From a checkpoint of a small CTC audio transcriber.
Model: 3.47M parameters, activation reglu, layers 16.
Training: adamw at rate 0.0015, 10100 steps, batches of 384.
Rows from block 3, named by matrix and row number. Rows with one number belong to one neuron. Each number is 128 + 32 x the weight over its row's rms, rounded and kept within 0 to 255. All counts start at 0. After the name is the row's rms in percent of the matrix's.
# gate: MLP gate (model.blocks.3.mlp.gate.weight, 384x128), inputs 0-42
# fc1: MLP up (model.blocks.3.mlp.fc1.weight, 384x128), inputs 0-42
# fc2: MLP down (model.blocks.3.mlp.fc2.weight, 128x384, transposed), outputs 0-42
gate.70 100 [126 159 106  97 135 134 147 166  90  94 159 105 127  97 131 233 145 125 121 123  96 141 132 125 153 106 153  79 101 155  95 156 121  71 176  90 130 149  66 146  94 196 124]
fc1.70 103 [107 155 152 149  98 139 156 111 111 189 125 107 120 165 104  80 133  98  74 126 125  87 103 137  86 121  82  50 141 171 128 105 147 179 145 124 154 174 127 138 145  54 127]
fc2.70 102 [149  97 147 117 111 169 143  82 110  84 145 175  94 155 112 141  64 114 129  98 179 135 176 164 168 118 140  87 100 149 150 124 155 136 163 121 102 109 121 113 111 156 145]
gate.71 097 [163 141 143 138 111  85 143 132 129 146 176 199 192 162 161 172 120 192 140 165 137  94  74 175  98 120 105  75 150 118 132 109 116 135 169 150  81 120 112  67 178 150 118]
fc1.71 099 [143 171 148 112 127  87  46 141 121 128 125 124  80 140 118 151 136 101 138   0 147 158 154 121 133 132 114 166 168 107 122 101 122 158  95 143 106 112 103  98 128 122  98]
fc2.71 096 [ 92  56 164  89 152  85 215 134 155 115 127 167 112 100 151  54 111  99 160 214 163 147 123 101 124 129  66 106 139 130 122 160 187 148  89 102 131 150  95 100 114 122  71]
gate.72 098 [128 107 171 145 112 180  95 119 104 179 184 120 138 102 156 116 107 189 152 128 135 204 117 129 111 144  55 132 124  58  93  79  67 110 182 139  48 157 135 135 123 126 119]
fc1.72 098 [128 167 137 112  84 100 105 179 124 204 117 157 102 170 125 106 109 135 156 122  96  93 122 154 136 100 133 133 104 127 100  96 100 155 162 189 108 141 139 127 164 116 154]
fc2.72 096 [102 121  70 144 155 125 109 144 165 163  86 158 149 105 119 140 142  94  88 133  97 103 147 136 128 178 126 116 178 116 119 107 102 143 126 182 177 103 117 148 147 145  82]
gate.73 100 [ 79 128 126 146 124 156 200 182 119 124 109 143 107 144  83 115 108 148 115  88 135 144 162 136 138 146 129 108 117 176  90  81  89 107 104 163  86 125 151  79 149 167 110]
fc1.73 105 [104  84  82 133 157 100 156 169 154 126 157 129 126 134 154  85 121 120 164  78 141 150 114 122 152 104 110 116  79 106 135 111 196 129 117  87 140 107 159 150 128 193 121]
fc2.73 100 [130 122 123  95 115 150 161 116 110  81 139 164 168 137 162 126 140 168  97 126 130 125 167 143 193 120 112 158 127  94 137 154  91 144 182 146  55 119 164 179 128  99 128]
gate.74 104 [135 150 131 131 122 141 130 108 132 159 133  98 104 125  87 180 146 178 130 159 126 113 150  40  67 118 136 131 104  96 130  83 179 141 105 126  85 160 106 174 141  85 150]
fc1.74 101 [134 123 130 115 120 165 184  77 182 135 122 135  98 163 126  88 137 101  98  93 137  93  99  67  71 164 134 122 154 101 156  92  88 138 141 140 162 126 135 153 133  90 132]
fc2.74 102 [119 105 139 113 150 177 157 195  73 126 138 151 237  85 158 130 160 126 170  59 137 138  75 145  78 100  97 144  28 161 152 105 129 126  98 135 112 144  87 123 117 110 113]
gate.75 096 [ 96 122  85 124 104 131 141 130 116 123 141 106  86 110  85 156 150 145 107 121 128 227 123 154 100 127 104  75 114 140 133 137 153 158  92 107 130 125 107 192 133 147 128]
fc1.75 101 [171 111 143 108 126  48 132 217 122 154  79 106 137 129 154 103 186 155 137 104 114 177 137 171 155 102  76  83 120 100 120 144  54 210 159 180  78 129 136 135  95  88 120]
fc2.75 101 [ 99 108 149 170  84 127 138 123  88 125 121 147 108 148 111 111 129 124 129 103  80  56 173 159 202  90  99  95 128 175 124 136 167 145 124 148 212 158 112 116 147 165 112]
gate.76 098 [105 138 136 144  65 122 195 140 129 116 180  88 179 146 120 169  62 122 120 197  96 145 139 128  64 125 135 142  95 113 109  89 155 112  46 157 151 107  67 105  87 136 180]
fc1.76 097 [140 124 144  87 130 102 129  75 117  82 160 143 160 121 134 111 150  80 102 147  87  86 177 134 153 156  97 131 139 128 109 159 130 120  89 164 176 153 135  91 214 138  80]
fc2.76 095 [ 90 134  68 100 108  97 117 193 117 112 130 102 145 193 112 127 135 154 134 156 116 136 141 113 129  95 105 139  86 150  91 124  83 126 149 118 138 147 138 125 108 115 166]
gate.77 097 [180 135  95 139 179  97 174  89 129 153 133  81 176  68 125 149 120 142  78 150  84 178  91 121  86 115 171 135 111 101 146 151 124 114 127 217 106 136  71 158 178 159 134]
fc1.77 096 [149 152 133  95  93 110 116 138 153  57 115 106  96 139  70 134 131 148 115  52 175 133 141 134 182  86 150 135 120 139 175  93  91 173  90  99 143  80  98 200 157 119 117]
fc2.77 102 [125 134  95 163 167 171 199 129 141 106 154 165 103 138 121 104 125 129 132 112 122 167 139 136 101  75 125 109 178 149 132 139 150 143  91 107 142  99 178 135  86  95  80]
gate.78 100 [155 140 137 161 134  83  92 114 145 157 165 112 111 129 137 146 140 154 101  90 154 120 146 151  73 169  97 120  86 110 127 117 118  77 138  85  96 120 177 169  94 158 143]
fc1.78 102 [111 169 108 132 103 116 180  82 193 117 102 159 159  96  87 149 174 106 115 132 171 153 120 144  82  94  96  41 102 160 137 169 155 178 128 140 176 136 112 151 121 133 140]
fc2.78 098 [139 140 137  92 124 147 128 176  79 128 110 129 144 118 140 189 171 129 176 113 117 106 172 195 147 164 124 118 207 135 148 150 115 108 108  99 126 147 119 169 117 116  85]
gate.79 104 [102 113  93 116 137 120 181 117 130 207 158 120 157  96  77 138 175 145 146 159 108 127 110 106  74  93 153  96 106 112  84  82  80 171 143 153 126 169 119 161 107 129 159]
fc1.79 098 [180 133 147 140 146 172 163 135 163 149 110 161 105 166  87 117 117 108  84 122  82 134 141 100 132  65 145 120 122  94  63  48 152 130  81 145  99 118 129  67 138 141  82]
fc2.79 102 [115 171 165  66 109  85  98 173 138 139 118 189 157  67 150 132 111  75 154 140 129 144 121 104 128 132 156 200 145 113 108 124 107  97 154 172  73 101  63 108 129  94 101]
gate.80 101 [123 164  63 112  64 133 155  94 151  83 127 107 115 142 124 136 161 111 167  91 148 127 152  74 178 103 160 153 174 105 168 153 116  81 186  66 124 142 132 158 119 139 111]
fc1.80 093 [125 141 135 133  99 167 100 133 145 159 121 138 168 101 100  71 129 142 139 119 130 163 153 133 124  74 128 160 113 125 104 143 180  95 116 133 127 106 139 172 165  83 106]
fc2.80 099 [123 170 110 108 150 119 133 105 127 187 141 175  99 134 110 129 120 151 154 134 162  95 182  98 140 124 111 120 140 113 127 115 121 119 154 122 114 143 196 186 158 104 137]
gate.81 105 [107 138  86 121 131 162 150  87 146  78 110  86 125  94 138 160 143 166 106  97 121 140  93 102 156 177  89 158  96  99 170  85 137  72  90 190  80 163 155 125 179 204  95]
fc1.81 102 [124 119 112  53  76 142 171 113 126 158  67 152 166 117 128 197 150 129  69  89 177 122 106 126  96 159 167 126 110  81 106 137 103 161 116 153  79 109 110 154 206 114 143]
fc2.81 104 [133 170  75 127 190 113  92 154  78 163 160 169 109 100  76  97 120  86 162 116 131 150 137 152 122 123 128 174 135 144 162 135 137  92 138 106  71 136 131 139 160 114  68]
gate.82 097 [149 134 176  73 129 104 133  99 147 141 120 115 118  81 107 138 157 164 148  61 112 142 162 138 115 189 106  88 136 132 142 117 139 126 168 159 112 165  98  99 148  97 130]
fc1.82 094 [156 150 140 144 126 147 106  97 136 141  88  22 135 164 139 116 106 158 135  99 137 140  97 168 120 104 115  94 151 119  70 140 156  70  97  44 131 112 174 137 204 158 151]
fc2.82 098 [117 114 176 133  93 126 142 149  93 140 122 172 128 128  39 105 135 168  86 103  98  89 134 168 147 188 128 145 141 115 145 184 121 110 159 130 162 105 123 162  84 125 149]
gate.83 094 [141 199 129 125 106  94 101  91 121  78 126  70 151 127 150 136 133 148 103 156 138 103 103  86 103 103  96  80 157 111 145 122 118  99 134 169 108 106  89  97 112 135 149]
fc1.83 092 [145 137 119 160  75 106 127 198 140 138 153 147 129 145 187  79 175  99 137 172 199 107 141 102 127 112 127  74 148 103  88 168  63 102 147 116 159 122  87 122 104 109 117]
fc2.83 093 [116 131 142 159 131 112 136 111 157 158 170 123 120 142  98 171 108 214  93 100 168 151 155 149 146 164 172 102 179 137 144 108 161 184 148 145  81  43 159  94 136 127 127]
gate.84 101 [105 120  84 171  93 135  91 154 126 103 176 160  83  90 133 134 140  96  97 185 133 163 122 117  85 130 144 105 120 130  88 136 186  99 158  80 105 167  86 154 163 118 161]
fc1.84 098 [104 100 105 101  87 146 117 106 140 165 148 131 155 112 217 175 113 119 156 139 160 220 123 120  78  74 154 136 128 114 137 117  87 122 131 124 127 161 154 144 184 183 113]
fc2.84 099 [107  87 117  99 177  96 212 203  88 112 102 137  58 131 114 149 189 111 157 159 112  83 150 146 121 116  82 135 116 130 135 188 162 135 110 141 104  93  84 178 112 144 143]
gate.85 099 [141 104 117 122 143 101  67 155 130 132 120  95 156 148 119 185 144  88 132  99 142 136 114 139 127 100  58 159 197 209 128  72 170 128 107 131 104 147 103  92 184 121 110]
fc1.85 099 [134 167 114  93 137 143 180 179 121 190  98 166 110 136  95 179 102 146  86 112 130 132 117 121 170 151  94 147 112 125  98  83 109 200  99 171 101 126 252 161 121 113 137]
fc2.85 098 [127 148  92 120 131 161 155  95 123 149 137  90 177 170 119  83 111 160 106 173  93 131  92 149 163  99  99  94 122  92 133 162 108  73 106 101 160 118 131 182 145 140 136]
gate.86 101 [ 99  87  93 117  81  30 159 141 119 115 152 165 200  97  86  82 116 102 193 168  93 144 106 130  74  97 134 131  97 102 151 130 119  88 168 122 135  73  73 126 110 150 156]
fc1.86 101 [127 166 122 118 156  97 120 176 144 141 146 114 184  46 142 182 173 162 151 117 119 153 133  19 128  81 111 122 149 115 165 178 143 142 110 123 138 202 111 105 114  83 137]
fc2.86 102 [168 114 118 160 162  76 132 134 158 126 100 167  86 126 139 152 147  86 116 145  95 201 165 114 109  88 127 101 138 106 134  72 124 103 129 147 142  79 164 176 148 139 146]
gate.87 101 [ 97 168  85  84 121 106 124 151  97 104 177  90 129 122  75  96 204  93 190 137 104 133 167 108 105 173  55  90 124 145  84 117 131  98 119 148 161 196 177  90 128 143 163]
fc1.87 102 [133 137 187 134 110 103 127  92 113 139 137 166 100 143 164 144 163 160  98  52 102  90 163 101 155 115 104 144 196 158 126 144 111 112 135 106 146 103 133  98 147 123 103]
fc2.87 102 [147 100 130 154 146 127 145 118 140 112 109 110 123 141 113 150 118 112 144 200 148 102 101 117 133 135 116 116 135 106 119 146  99  93 114 195 134 128  96 129 145 132 174]
gate.88 099 [ 82 114 135  73  85 103 144 118 122 119 171 141 148 129 110  94  83 109 120 132 107 182 132 149 124  95  88 166 116  50  71 180 143 143 118 123 102 144 164 102 127 184 100]
fc1.88 098 [191 188  98 157 187 116 160 109  93  84 120 107  67  44 134  93 101 132  26 169  95 137  81  73 127 149 161  69 141 141 138  94 141 143 141 128  63  93 113 162 103 164 100]
fc2.88 100 [ 95 115 118  69 125 108  95  81 121 122 147 166 101 123 122 129 117 140 130  72 178 171 147 105 102 148 122 108  85 174 143  94 149 113 186 111 170  92 131 124 157 135 138]
gate.89 099 [170  72 124  81  67 173 154 116 149 113  74 136 136 104  73 137 117 131 127 154 123  73 142  89 125 122 123 123 118 132 120  89 130  52 181 179 143 166  74 139 115 157 163]
fc1.89 098 [111 174 124 137 142 220 133 130 119  89 122 121 138 145 166 139 118  99  85 110 149  93 129  36 150 142 129 129 183  95 163 114  99  85 159 121 152 144 198  99 166 125 138]
fc2.89 099 [173 149  90 113 104 109 151 191  78 159 125 131 167 114 135 172 137 163 126 190 141 104 133 117 103 140  82 181  54 106 131 142 173 180 115  88  75 115 100 130 146 142  76]
gate.90 103 [128 166 121  99 121  90 108 124 136 126 154 132 118  98 155 104 155 169 159 110 147 148 138 139  38  92 149 144 140 167 142 128 145 139 133  94 192 116  79  93 117 113 111]
fc1.90 101 [187 116 134 147 151 107  76  84 118  97 110 180 134 129 155 131 166  86 156  94 105 118 143 112 210  82 154 136  91 106  99  85  70 120 112 153 123 146 116  70 123 103 139]
fc2.90 100 [181 127 134 149 140 145 118 144 127 141 137 154 110 138 117  46 132 168 130 152 152 100 141  96 152  32  90 152 172 217 143  88 186  76 182 122  99 106 176 147  97 128  97]
gate.91 104 [105 109  78 142 186 153 136 140 153 137 145  90 152  98 153 163 156 155 173 152 123 168 125 125 121  92 107  70 125 149  78  55  96 171 104 164 112  96 106 133  93 116 217]
fc1.91 104 [102 161 131 122 117  74 125 110 143 102 123 114 141 155 152 141 125 121 141 145  91 112 117 148 185  68 124 154 144 141 105 157 194 110 134  96 160 154 135 155  84  69 141]
fc2.91 104 [137 111 141 105 116 161  92 116 154 144 145 114 138 114 134 130 148 109 153 118 176 155 147 120  93  92 157  91  95  94  73  87  60 121 121 116 113 110 157 108 130 101 133]
gate.92 102 [182 104 164 214 143 101 144 152  82 168 128 111 132 129  96 163 134 100 119 161 113 145 104 159 129  93  79 118 159  96  77 161 161 142 144 112  86 128  74 149 117 161 122]
fc1.92 102 [ 87  87 113 137 134 133 124 140 131 133  77  87  99 137 195 146 117 147  82 147 101 115 167 198 171 146 102 150  65 100 102 106 132 124 128  83 120 141 100 105 101 129 142]
fc2.92 103 [154 168  97 187 144 124  98 138 179  99  99 112  74 123 137 137 151  87 167 108 130 181 162 123 188 108 159 131 193  97 168 151 121 119 110 181 155  83 158 129 142 125 122]
gate.93 103 [152  83 124 110 112 115  90 167 117 179 173 127 106 153  81 194 120 137 122 110 107 192 123 178 157  64  48 157 110 172 112 128 100 172 127 125 115 167 104  68 165 137 121]
fc1.93 100 [164 142  80 158 146  85 114 134 103 131 156 115  80 165 188 112 153  73  81 162 182 165 110 148 128 109 122 121  64 146 147 196 159 103 150  98 123  83  76 109 135 164  53]
fc2.93 100 [111 129 192 151 137 140 115  41 145 142  96 185  94  73 152  83 116 138 120 162 128 109 114 114 107 146  90 108  63 135 172  85 129 171 116  79 139 105 139  95  90 161 154]
gate.94 100 [104 142 132 204 127 140 153 161 113 124 112  84 123  94 204  88 181  82 143 104 110 178 162  87 121 113 118 131 148 109 120 150  98 115 121 120 153  85  97 102 116 151  96]
fc1.94 091 [101 159  35 144 130 106 192 140 123  80 137 136 182  92 167 171 119 103 106  76  86 108 122 131 152 122 168 157 111 153  55 131 121 134 160 130 106 157  99 148 135 146 130]
fc2.94 098 [115 100 119 129 171  91 160 171 131  94 128  98 145 129  93  99 174 105 103 102 151 140  95 125 135  99 143  99 122 137 133 106 152  81 167 125 168 163 136  86 141 180  79]
gate.95 101 [111 162  85 104 169  98 148 108 153 135 164 131  74  96 122 176 184 139  73  35 139 118 176 101 128 138 135 177 112  76  96 163 219  88 155 120 162 141  89 129 153 152 171]
fc1.95 099 [126 149  79 125 141 170 192 132  86 147  94 159  50 160 137 105 141 125 155  64  81 119  99  64  92  95 117 126 134 176 124 127 122  96 107 139 210 177  94 115  70 150 109]
fc2.95 104 [169  70 144 162 112 142  90 113 143 151 111 148  92 161  99 146 143  95 117 162 107 104 143 116 156 166 101 163 175  94 126 169 155 140 193 102 139 187 104 144 101 143  93]
gate.96 096 [ 75 109 130 150  98 100  93 149  69  92 118 115 103 145  96 146 145 189 170  91 112  74 171 164 146 170  67 129 155  89 119 142 130 195 121 149 155 168 151 107 133 153 123]
fc1.96 097 [146 150 107 109 139 135  82 111  90 125 109 150 118 121 178 168 150 109 127 182 152 107 127 117 152 102 127 103 173 104 111 171  78 132 157 161 181 173  95 140 102 113 139]
fc2.96 094 [125 141 125 107 184 128 184 100 120 192  98 137 136  99 188  87 130 172  92 133  98 114 133 170 111 155 136  52 132 124 142  87 135 107 136  79 183 176 169 116 160 127 106]
gate.97 100 [172 124 100 145  87  91 105 121 105 126 119 122  82 152  70 178 205 105  84 127 164 138 165 128 162  74 148  96 124  83  88 123 144 176 167 117 155 133 143 175  96 122 175]
fc1.97 097 [ 77 194 150 174 144  77 122 142 154 133 109  88 147  89 165 124 143 115 179 101 153 138 164 134 138 177 173  94 138 139 140 129 137 146 140 136  88  94 183 124 123 149 121]
fc2.97 095 [148 161 189  95 100 120 115 132 161 151 167 128 158 115 113 134 134  96  90  88 139 128 144  69 168  92 136  91 148 110 145 125 142 160 145 100 162 137 119 157 123 111  90]
gate.98 099 [157 132  74 114  40  46  73 164 125 202 135 173 142 172 119 140 126 135 102  79 109 172  83  85 142 100  95 129 133 105 125 104 136 145 139 160  90 204 111 114 126 108 130]
fc1.98 101 [ 89  55 139 125  49 112 149 134 129 146 152 177  67 145 101 166 121 136 125  92  83 133 123 137 113 160 159 139  72 132 158 173 211 157  78 181 153 141 116 122  71 113 130]
fc2.98 098 [128 172 137 133 141 178  59 150 112 172  94  77 137 130  88 127 122 150 100 179 132 117 102 153 108 127 114 159 137 140 128 115  89 173 108  61 108  81 122 141 138 168 140]
gate.99 094 [ 82 131 138 120 158 133 181 109 117 155 145  65  95  94 153 148 102 138 110 121 159 107 174 160  75 140 147 182  65  83  84 126  70  96 113 133 132 138  95 168 149 109  98]
fc1.99 095 [106 144  62  97 150 127  92 157 114 122 160 154 124  95 126  93 132 118 116 203 158 102  77 120 128 157 146  84 143  99 149  96  93 168 149 107 117 104 187 107 116 162 164]
fc2.99 097 [123 117  92 117 119  90 127 173 133 161 136 161  92 153  95 143 128  80 109 113 139 161 103 113 106 134 140  95 145  85 163 123 180 159 119 124 153  65 133 152  91 149 105]
gate.100 100 [ 66 148 113  69 161 136 131  84 151  46  95 107 122 136 147 169  88 160 127  89  91 142 132 117  98 199 141 143 197 148  79 116 101 159 162  96 106 125 123 143 111 153 127]
fc1.100 103 [149 119  83  88  70 117 132 177 116 103 129 157 133 138  77 136 195 111 122 131 135 150 141 211 135  83 120  97 113 110 158 143 138  89 142 114 114  82 105 121 128 145 136]
fc2.100 102 [ 88 197 142 116 164 134 130 135 106 169 189 157 141 127  87  95  85 130 133 109 157 145  78  97  96 115 112 136 219 153 124 119 115 116 183  99 154 175 107  76  86  84 109]
gate.101 095 [106 140 145 135 120 101 187 133 125 118 190 101 161 123  88 116  76 100  71 104  78 134 141 166 154 173 117 188 101 134 121  76 137  97 135 166 133 120 137 164 117  83 144]
fc1.101 098 [ 90 121 140 110 182  78 157 149 140 142  67 119 105 162 142 126 131 144  74 135 140 135 103 126 121 141 224 140 176 129  98 182  62 213 110  68 116  81 141 127 169 168 121]
fc2.101 096 [185 111 114 220 119  68 144 104 146  95 209  96 115 154 174 173 121 121  81  85 127  90 177 112 127 156 119 103  85 141  66 109 188 149  97 162 133 141 100 145 152 117 100]
gate.102 103 [100 153 143 146 172 153 153 124  81 166 128 152 121 120 132 107 164  96 125 140 142 129 146 105 163 143 122 151 213 122 148 110  71 178  85 137 162 155  67 139 120  98 103]
fc1.102 104 [163 107  76 105  88 122 126 119 171 115 144 122 131 107 104 102 170 139 125  92 130  46 202 102 137 179 154 161 117 200 124 130 149 170  99 153 107 114 147 165 131 160 105]
fc2.102 103 [136 144 117 164 159 132 178  84 126  93 168 156 162 124 114 184 137  98 138 133 124 165  76 192 142 144  46 121 170  95 190 164 133 135 101 129 125 150 142 111  84 127 128]
gate.103 098 [104  99 134 134  96 135 117 172  70 250 190 141 138 162 158 151 112 126 140  63  74 125 121 102 176  95 122 124 134 166 105 126 109  78 142 121  69 140 108 111 134 122 202]
fc1.103 097 [166  73 150 142 140 146 138 157 142 121 116 143 153 120  82 126 131  89 108 130 155 112  91 154 113  96 133 149 127  85  99 140  99 127 129 155 106 111  85 102 153  70 112]
fc2.103 098 [111  74  82 130 105 108  87 170 190 102  70 126 136 134 160  96 157 174 163 114 145 112 160 151 173 181 129 138 138 147  31 162 127 188 113 115 118 117 124 174 137 203  91]
gate.104 102 [105 118 121 139 108  93 106 133 137 119 116 143 167 152  63 131 151 131 114 104  90 102 157 104 154 155 125 105 128 170 138  97 164  96 164 148 182 105 115 130 116 185 107]
fc1.104 102 [138 169 114  92 141 169 105 166 100 152 141 125 105  94 123  95 138 153 209 101 171 159 121 175 182  98 126 118  95 140 128 127 122 111 155  99 165 141 137 205 154 205 205]
fc2.104 101 [166 110 122 120 104  57 151 105  91 149 136 153 131 135 138 125 117 182  65 183 130 129 167 135  92  94 171 102  76  91 120 119 107 105 146 130 120 147  71 106  89 127 107]
gate.105 094 [172 130 145 135 182 129 130 114 129 180 148 154 136 159 134 115 155 202 118  67  70 136  76 115  59 122 176 182 140 182 129 131 137 154 164 162 124 133 118 125 135 133 104]
fc1.105 094 [139 132 115 101  98 112 143  77 138 151 154 120 107 162 137  76 112 106 139 116 121  97 193 150 126 143  43 193 143 116 132  75 158  79 116 163 143 162 128 102 133  68 132]
fc2.105 096 [125  89  64 122 119 116 105 178 137  98  93 142  92 178 111 135 159 126 142 152  90 162 148 120 177 106 130  82 108 114  85  99 108 149 120 125 131  85 125 112 130 161 126]
gate.106 098 [137 103 115 120 140 141 137 110 119 140 116 127 149 160 167 229 107 166 106 161 116 124  82 142 163  97 115 148 136 150  79 106 140 106 138  98 111  68  69 118 141  70  76]
fc1.106 095 [124  88 121 108 129 117 105 143 136 239  67  72 133 110 143 182  91 159 135 190 115 215  95 113 149 104 162  86 158 128 130  98 157 126 101 116 102 108 124 141 101  57 110]
fc2.106 096 [107 117 126 171 164 124 150 171 164 113  41 135  84 124 114 128 128 134  75  85 135  67 103 140 131 139 160 154  64 104 124 109 144 133 182 125 148 147 103 102 191  83 155]
gate.107 104 [ 99 149  77 148 173 148 165 161 102  71 150 139 113 148 142 133 154  89 115  91 118 118 183 150 124 154 111 166  54 150 112  90 126 182 128 126 127 132 142  76 171  85 187]
fc1.107 098 [138 163 178  58 145  99 141 171 121 125 109  96 121 101 149 174 144 119  92 193 132  99 105 129 146 143 181  78 148 136  96 161 178 165 107 109 171 105 101  97 125 122 127]
fc2.107 100 [150 130 135 165 102 146 102  82 141 219 105 159 151 117 169  96 171 128 179  92 138 116 123 112 146 125  47 132 127 118 121 197 113 131 107 147 118 143 113 171  77 117  74]
gate.108 097 [ 91 150  86 154 109 130 110 107  87 139 186 143 149  99 162 125  92 186 141 123 101 144 121  85 204 158 122  72 137 142 153  82 190 100 120 144 161 159 207 153 101 137 157]
fc1.108 100 [112 148 176 143 165 153  90  75 148 112 102  84 137 171 109  86  84 124 128 165 120 133 147 174 144 131 135 103 157 138  42 100  94  88  99  88 143 165 131 164 118 141 137]
fc2.108 096 [116 136 151 126  85  71 189 174 122 216 128 175 173 102 137 120 164 202  68  98 117 141 144 102 135  95 124 131 143 115 140 114 145 154 133 129 150 118  90 125  82 107 112]
gate.109 097 [102 134  92 131 142  71 184 144 106  91 116  89 106 141 116 146 140 158 128 101 134 116 113 109 146 179 117 182 150 171  94 107 103 135 116 186 158  84 112  84 173 146 121]
fc1.109 097 [165 138 139 150 111  95 140 117 125 125 161 188 117 122 134 113  86 175 137  92 154 143 131 148  98 103 126  88 148 166  98  74  89 131 149 104 132 129 125 141 211 121  76]
fc2.109 098 [111 170 189  97 151 125  66 135 142 140 146 121 164 120 132 118 147 163  62 138 144 150  87 163  54 171 129 159 130 133  97 166 146 172 110 187 162  94  82  99 107 108  91]
gate.110 097 [112 170  71 118 114 184 136 143  78 123 127 152  49 175 141 102  96 139 111 117 153 169 169 149 172 126 134 133 120 148 104 107 151 120 109 126 145 125 167  92 187 172 156]
fc1.110 100 [188 120 110 148 137 133  47 154  82 146  89 156  97  86 150 125 127  72 180 165 153 183 123 123 141 104 106 157 140  65 110  76  67 162 129  69 110 115  90 144 129  67 124]
fc2.110 099 [107 110  92 157 130 145 123 150 164  95  75  67 143 142  93 170  56 188 101 192 147 114  87 105 116 184 110 136  74 191 106 121 131  96 161  97 139  81 114 151 132 125 112]
gate.111 094 [147 101 157 158 126 102 164 158 176 201 114  72 122 154 112  63 126 157  72 174  65 169 149 154 130 122  86 147 134  88  83  81 120 125 171 123 141 175 131 133 160  96  99]
fc1.111 096 [ 84  92 171  97 113 156 152 131  56 120 122 148 157 116 100 137 146 157 123 154 135 142  62 132  64 123 198 173  50 146  85 125 135 124 131 102 114 163 151  92 130 157 142]
fc2.111 094 [116 195 109 148 112  87  70 106 107  92 152  99 147 186 142 109 160 139 119 101 117 124 128  88 191 152 148 171 152 161 119 101 147 110 163 121 103 143 132 122 122 105 104]
gate.112 096 [102  91  82 129 135  89 111 152 174 128 134 122 123 172 140  88 116  81  71  84  29 101 222 113 127 156 108 137 155 115 148 117  59  64 147 146 130 100  61  82 148 132 177]
fc1.112 095 [110  72 103 118 135  69  99 134 137 108  86 158 102 123 197 191 191 162 121  81 151 103 142 130 187 118 119 136  89 185 157 143 118 120  98 135 143 141  86 177 185 110 118]
fc2.112 095 [115 132 107 165 211 123  78 166 114 159 101 145 133 142 112  83 166  73  52 121 166 131 136 144  83 125 126 132 153 100 127  93 152 115 168 156 142 172 133 146 150  35 179]
gate.113 097 [190 123  88 132 119  65 191 123 151 131 174 119 116  30 197 134 139 103 151 179  85 113 124 112 189 118 120 166  77 144 110  90  84 141 191 143  97 125 132 136  82 134  91]
fc1.113 097 [166 149  90 112 108 151 118 109 121 142 108 140 169 148 147 171 125 119 116 153 101 133  93 109 135 108 126  84 148 171 147  68  83 113 211 156 102 218 163 137 126  95  88]
fc2.113 099 [147 119 118 156 167 144 114 108 155  70 127 144 123 138 151 168  77  65 127 171 163 162 112 152  88  94  90  93 147  91   0 136 123 134  70 179 149 124 144 118 121 138 147]
gate.114 103 [155 137 108 153  57 124 172 122 130  91 169 138 140 112 158 116 174 104 192 105 116 108 122 139 176 147 107 119 122 127 110 193 183 110 152  76 139 169  94 157  98 110 124]
fc1.114 100 [ 87 149 223  91  96 113 131  73 143 130 167  65 122 111 128 149 104 178 166 130 119  94  95 105 177 120 124 138 114 107 143 109 120  75 105 129 155 137 108 180 144 188 136]
fc2.114 101 [102 114 124 156 157  98 117 153 161 114 131 133 164  99 111  91 135  63 114 145  81 123  99 126 170 157 148  97 188 113 158 153 152 171 143  98  94 133 112 125 133 108 139]
gate.115 095 [165 187 138 101  84  82 118 141 135 137 130 168  87 102 166  88 111  95 148 108 177 159 143 103 121 146 160  97 126  87  89 159 153  84 135 109  51 105 149 118 149  79 107]
fc1.115 091 [ 96 122 165 113 139 108 128 178 146 128 145  86 125 197 116 141 135 184 131  73  61 138 106 138 117 155 180 155  95 114 117 127 117 141 120 125 175 167 193 193 128  40 111]
fc2.115 096 [ 98  74  95 167 131 115 134 133 109 116 146 184 103 148  90  78 117 145 214  77 118 147 114 157 125  80  81  74 185 106 116 130 164 114 129 153 130  88  89  96 152 177 138]
gate.116 104 [102 140 124  90 146 136  87 123 142 136 128 153 135 144 123 187  93 120 132  99 120 101 163 139 115 133 177 114  81 131 176  86 107  75 142 111 164 120  98 121 134 115 163]
fc1.116 104 [109 117  90  80 105 104 195 136  90 104 143 121 108 140 135 114 138 103  34 122 183 105 165 128 140 138 165 148 156 137 115  95 102 127 130 145 134 139 145 160 130 155 128]
fc2.116 101 [ 99 101 158 154  89 132 126 103 124 119  76 151 158 137 160 109 163 111 151  85 110 157  67 151 115 129 136 103  93 163 154 162 155  99 128 138  76 149 137 147 127 250 152]
gate.117 100 [142 114 127 187 101 135 197 135 187 124 139  80  77 140 124 175 105 110 132 168  71 109 115 176  76 126 157 134 151  76  35 133 151 107 131 170 110 192  98 121 147 148 104]
fc1.117 098 [152 130 139 164 111 181  93 127  91 144 211 118 142 153  87 143 166 104 152 173 164  61 110 142 112 182 112  80 187 157 138 140 117  79  96 125 163 137 132 154 169 144 159]
fc2.117 096 [112  82 106  80 118 128 159 153 166 133  83  84  83  86 163 152 134 133  91 151 178 110 181 100 155 143 172 141  86 125 108 124  86 114 152 160 141 152 127 148 140 146  99]
gate.118 104 [148 116 112 121  21 121  88 153 131 113 108 108 120 158 117 137 148 120 120 130 128  86 108 118  89 132 169 108 113 107 116 116 143 141 194  74 147 163 112 120 148 153 117]
fc1.118 104 [ 57 129 131 144  79 107 148 158 176 122 127 136 132 162 126 184 107  92 118 107 117  95 135 115 106 153  80 105 181 152 187 116  56  94 123 120 211 161 109 132 144  99 130]
fc2.118 103 [122 129 212 103 106 143 110 124 131  84  78 156 116  84  92 137 165  99 124 150 129 115 147 146 136  90  90  94 159 127 107 150 150 121  94 124 142 113 119 112 112 199 122]
gate.119 100 [149 165  99 115  78 137 103 157  80 133 141  86 162  64 119 200 121 106 136 124 154 135 107 119 164 125 105 127 111 191 165 118  89  74 154 153  91 151 153 124 117  92 142]
fc1.119 101 [104 146 156 138 184 163  55 140 135 107  88 147 165 133 133 164 139 128 144 189 108 107 143  82  75 158 188 129 186 111 200 193 148 128 135 130 172 138 101 130 142 146 116]
fc2.119 097 [128 143 103 108  84 181 115  79 164 190  91 134 168 100 106 145 121 113 142 149 161 121 127 169 176 202 132 102 156  85 149 147 171 123 148 127 207  77  80 152 144  92 126]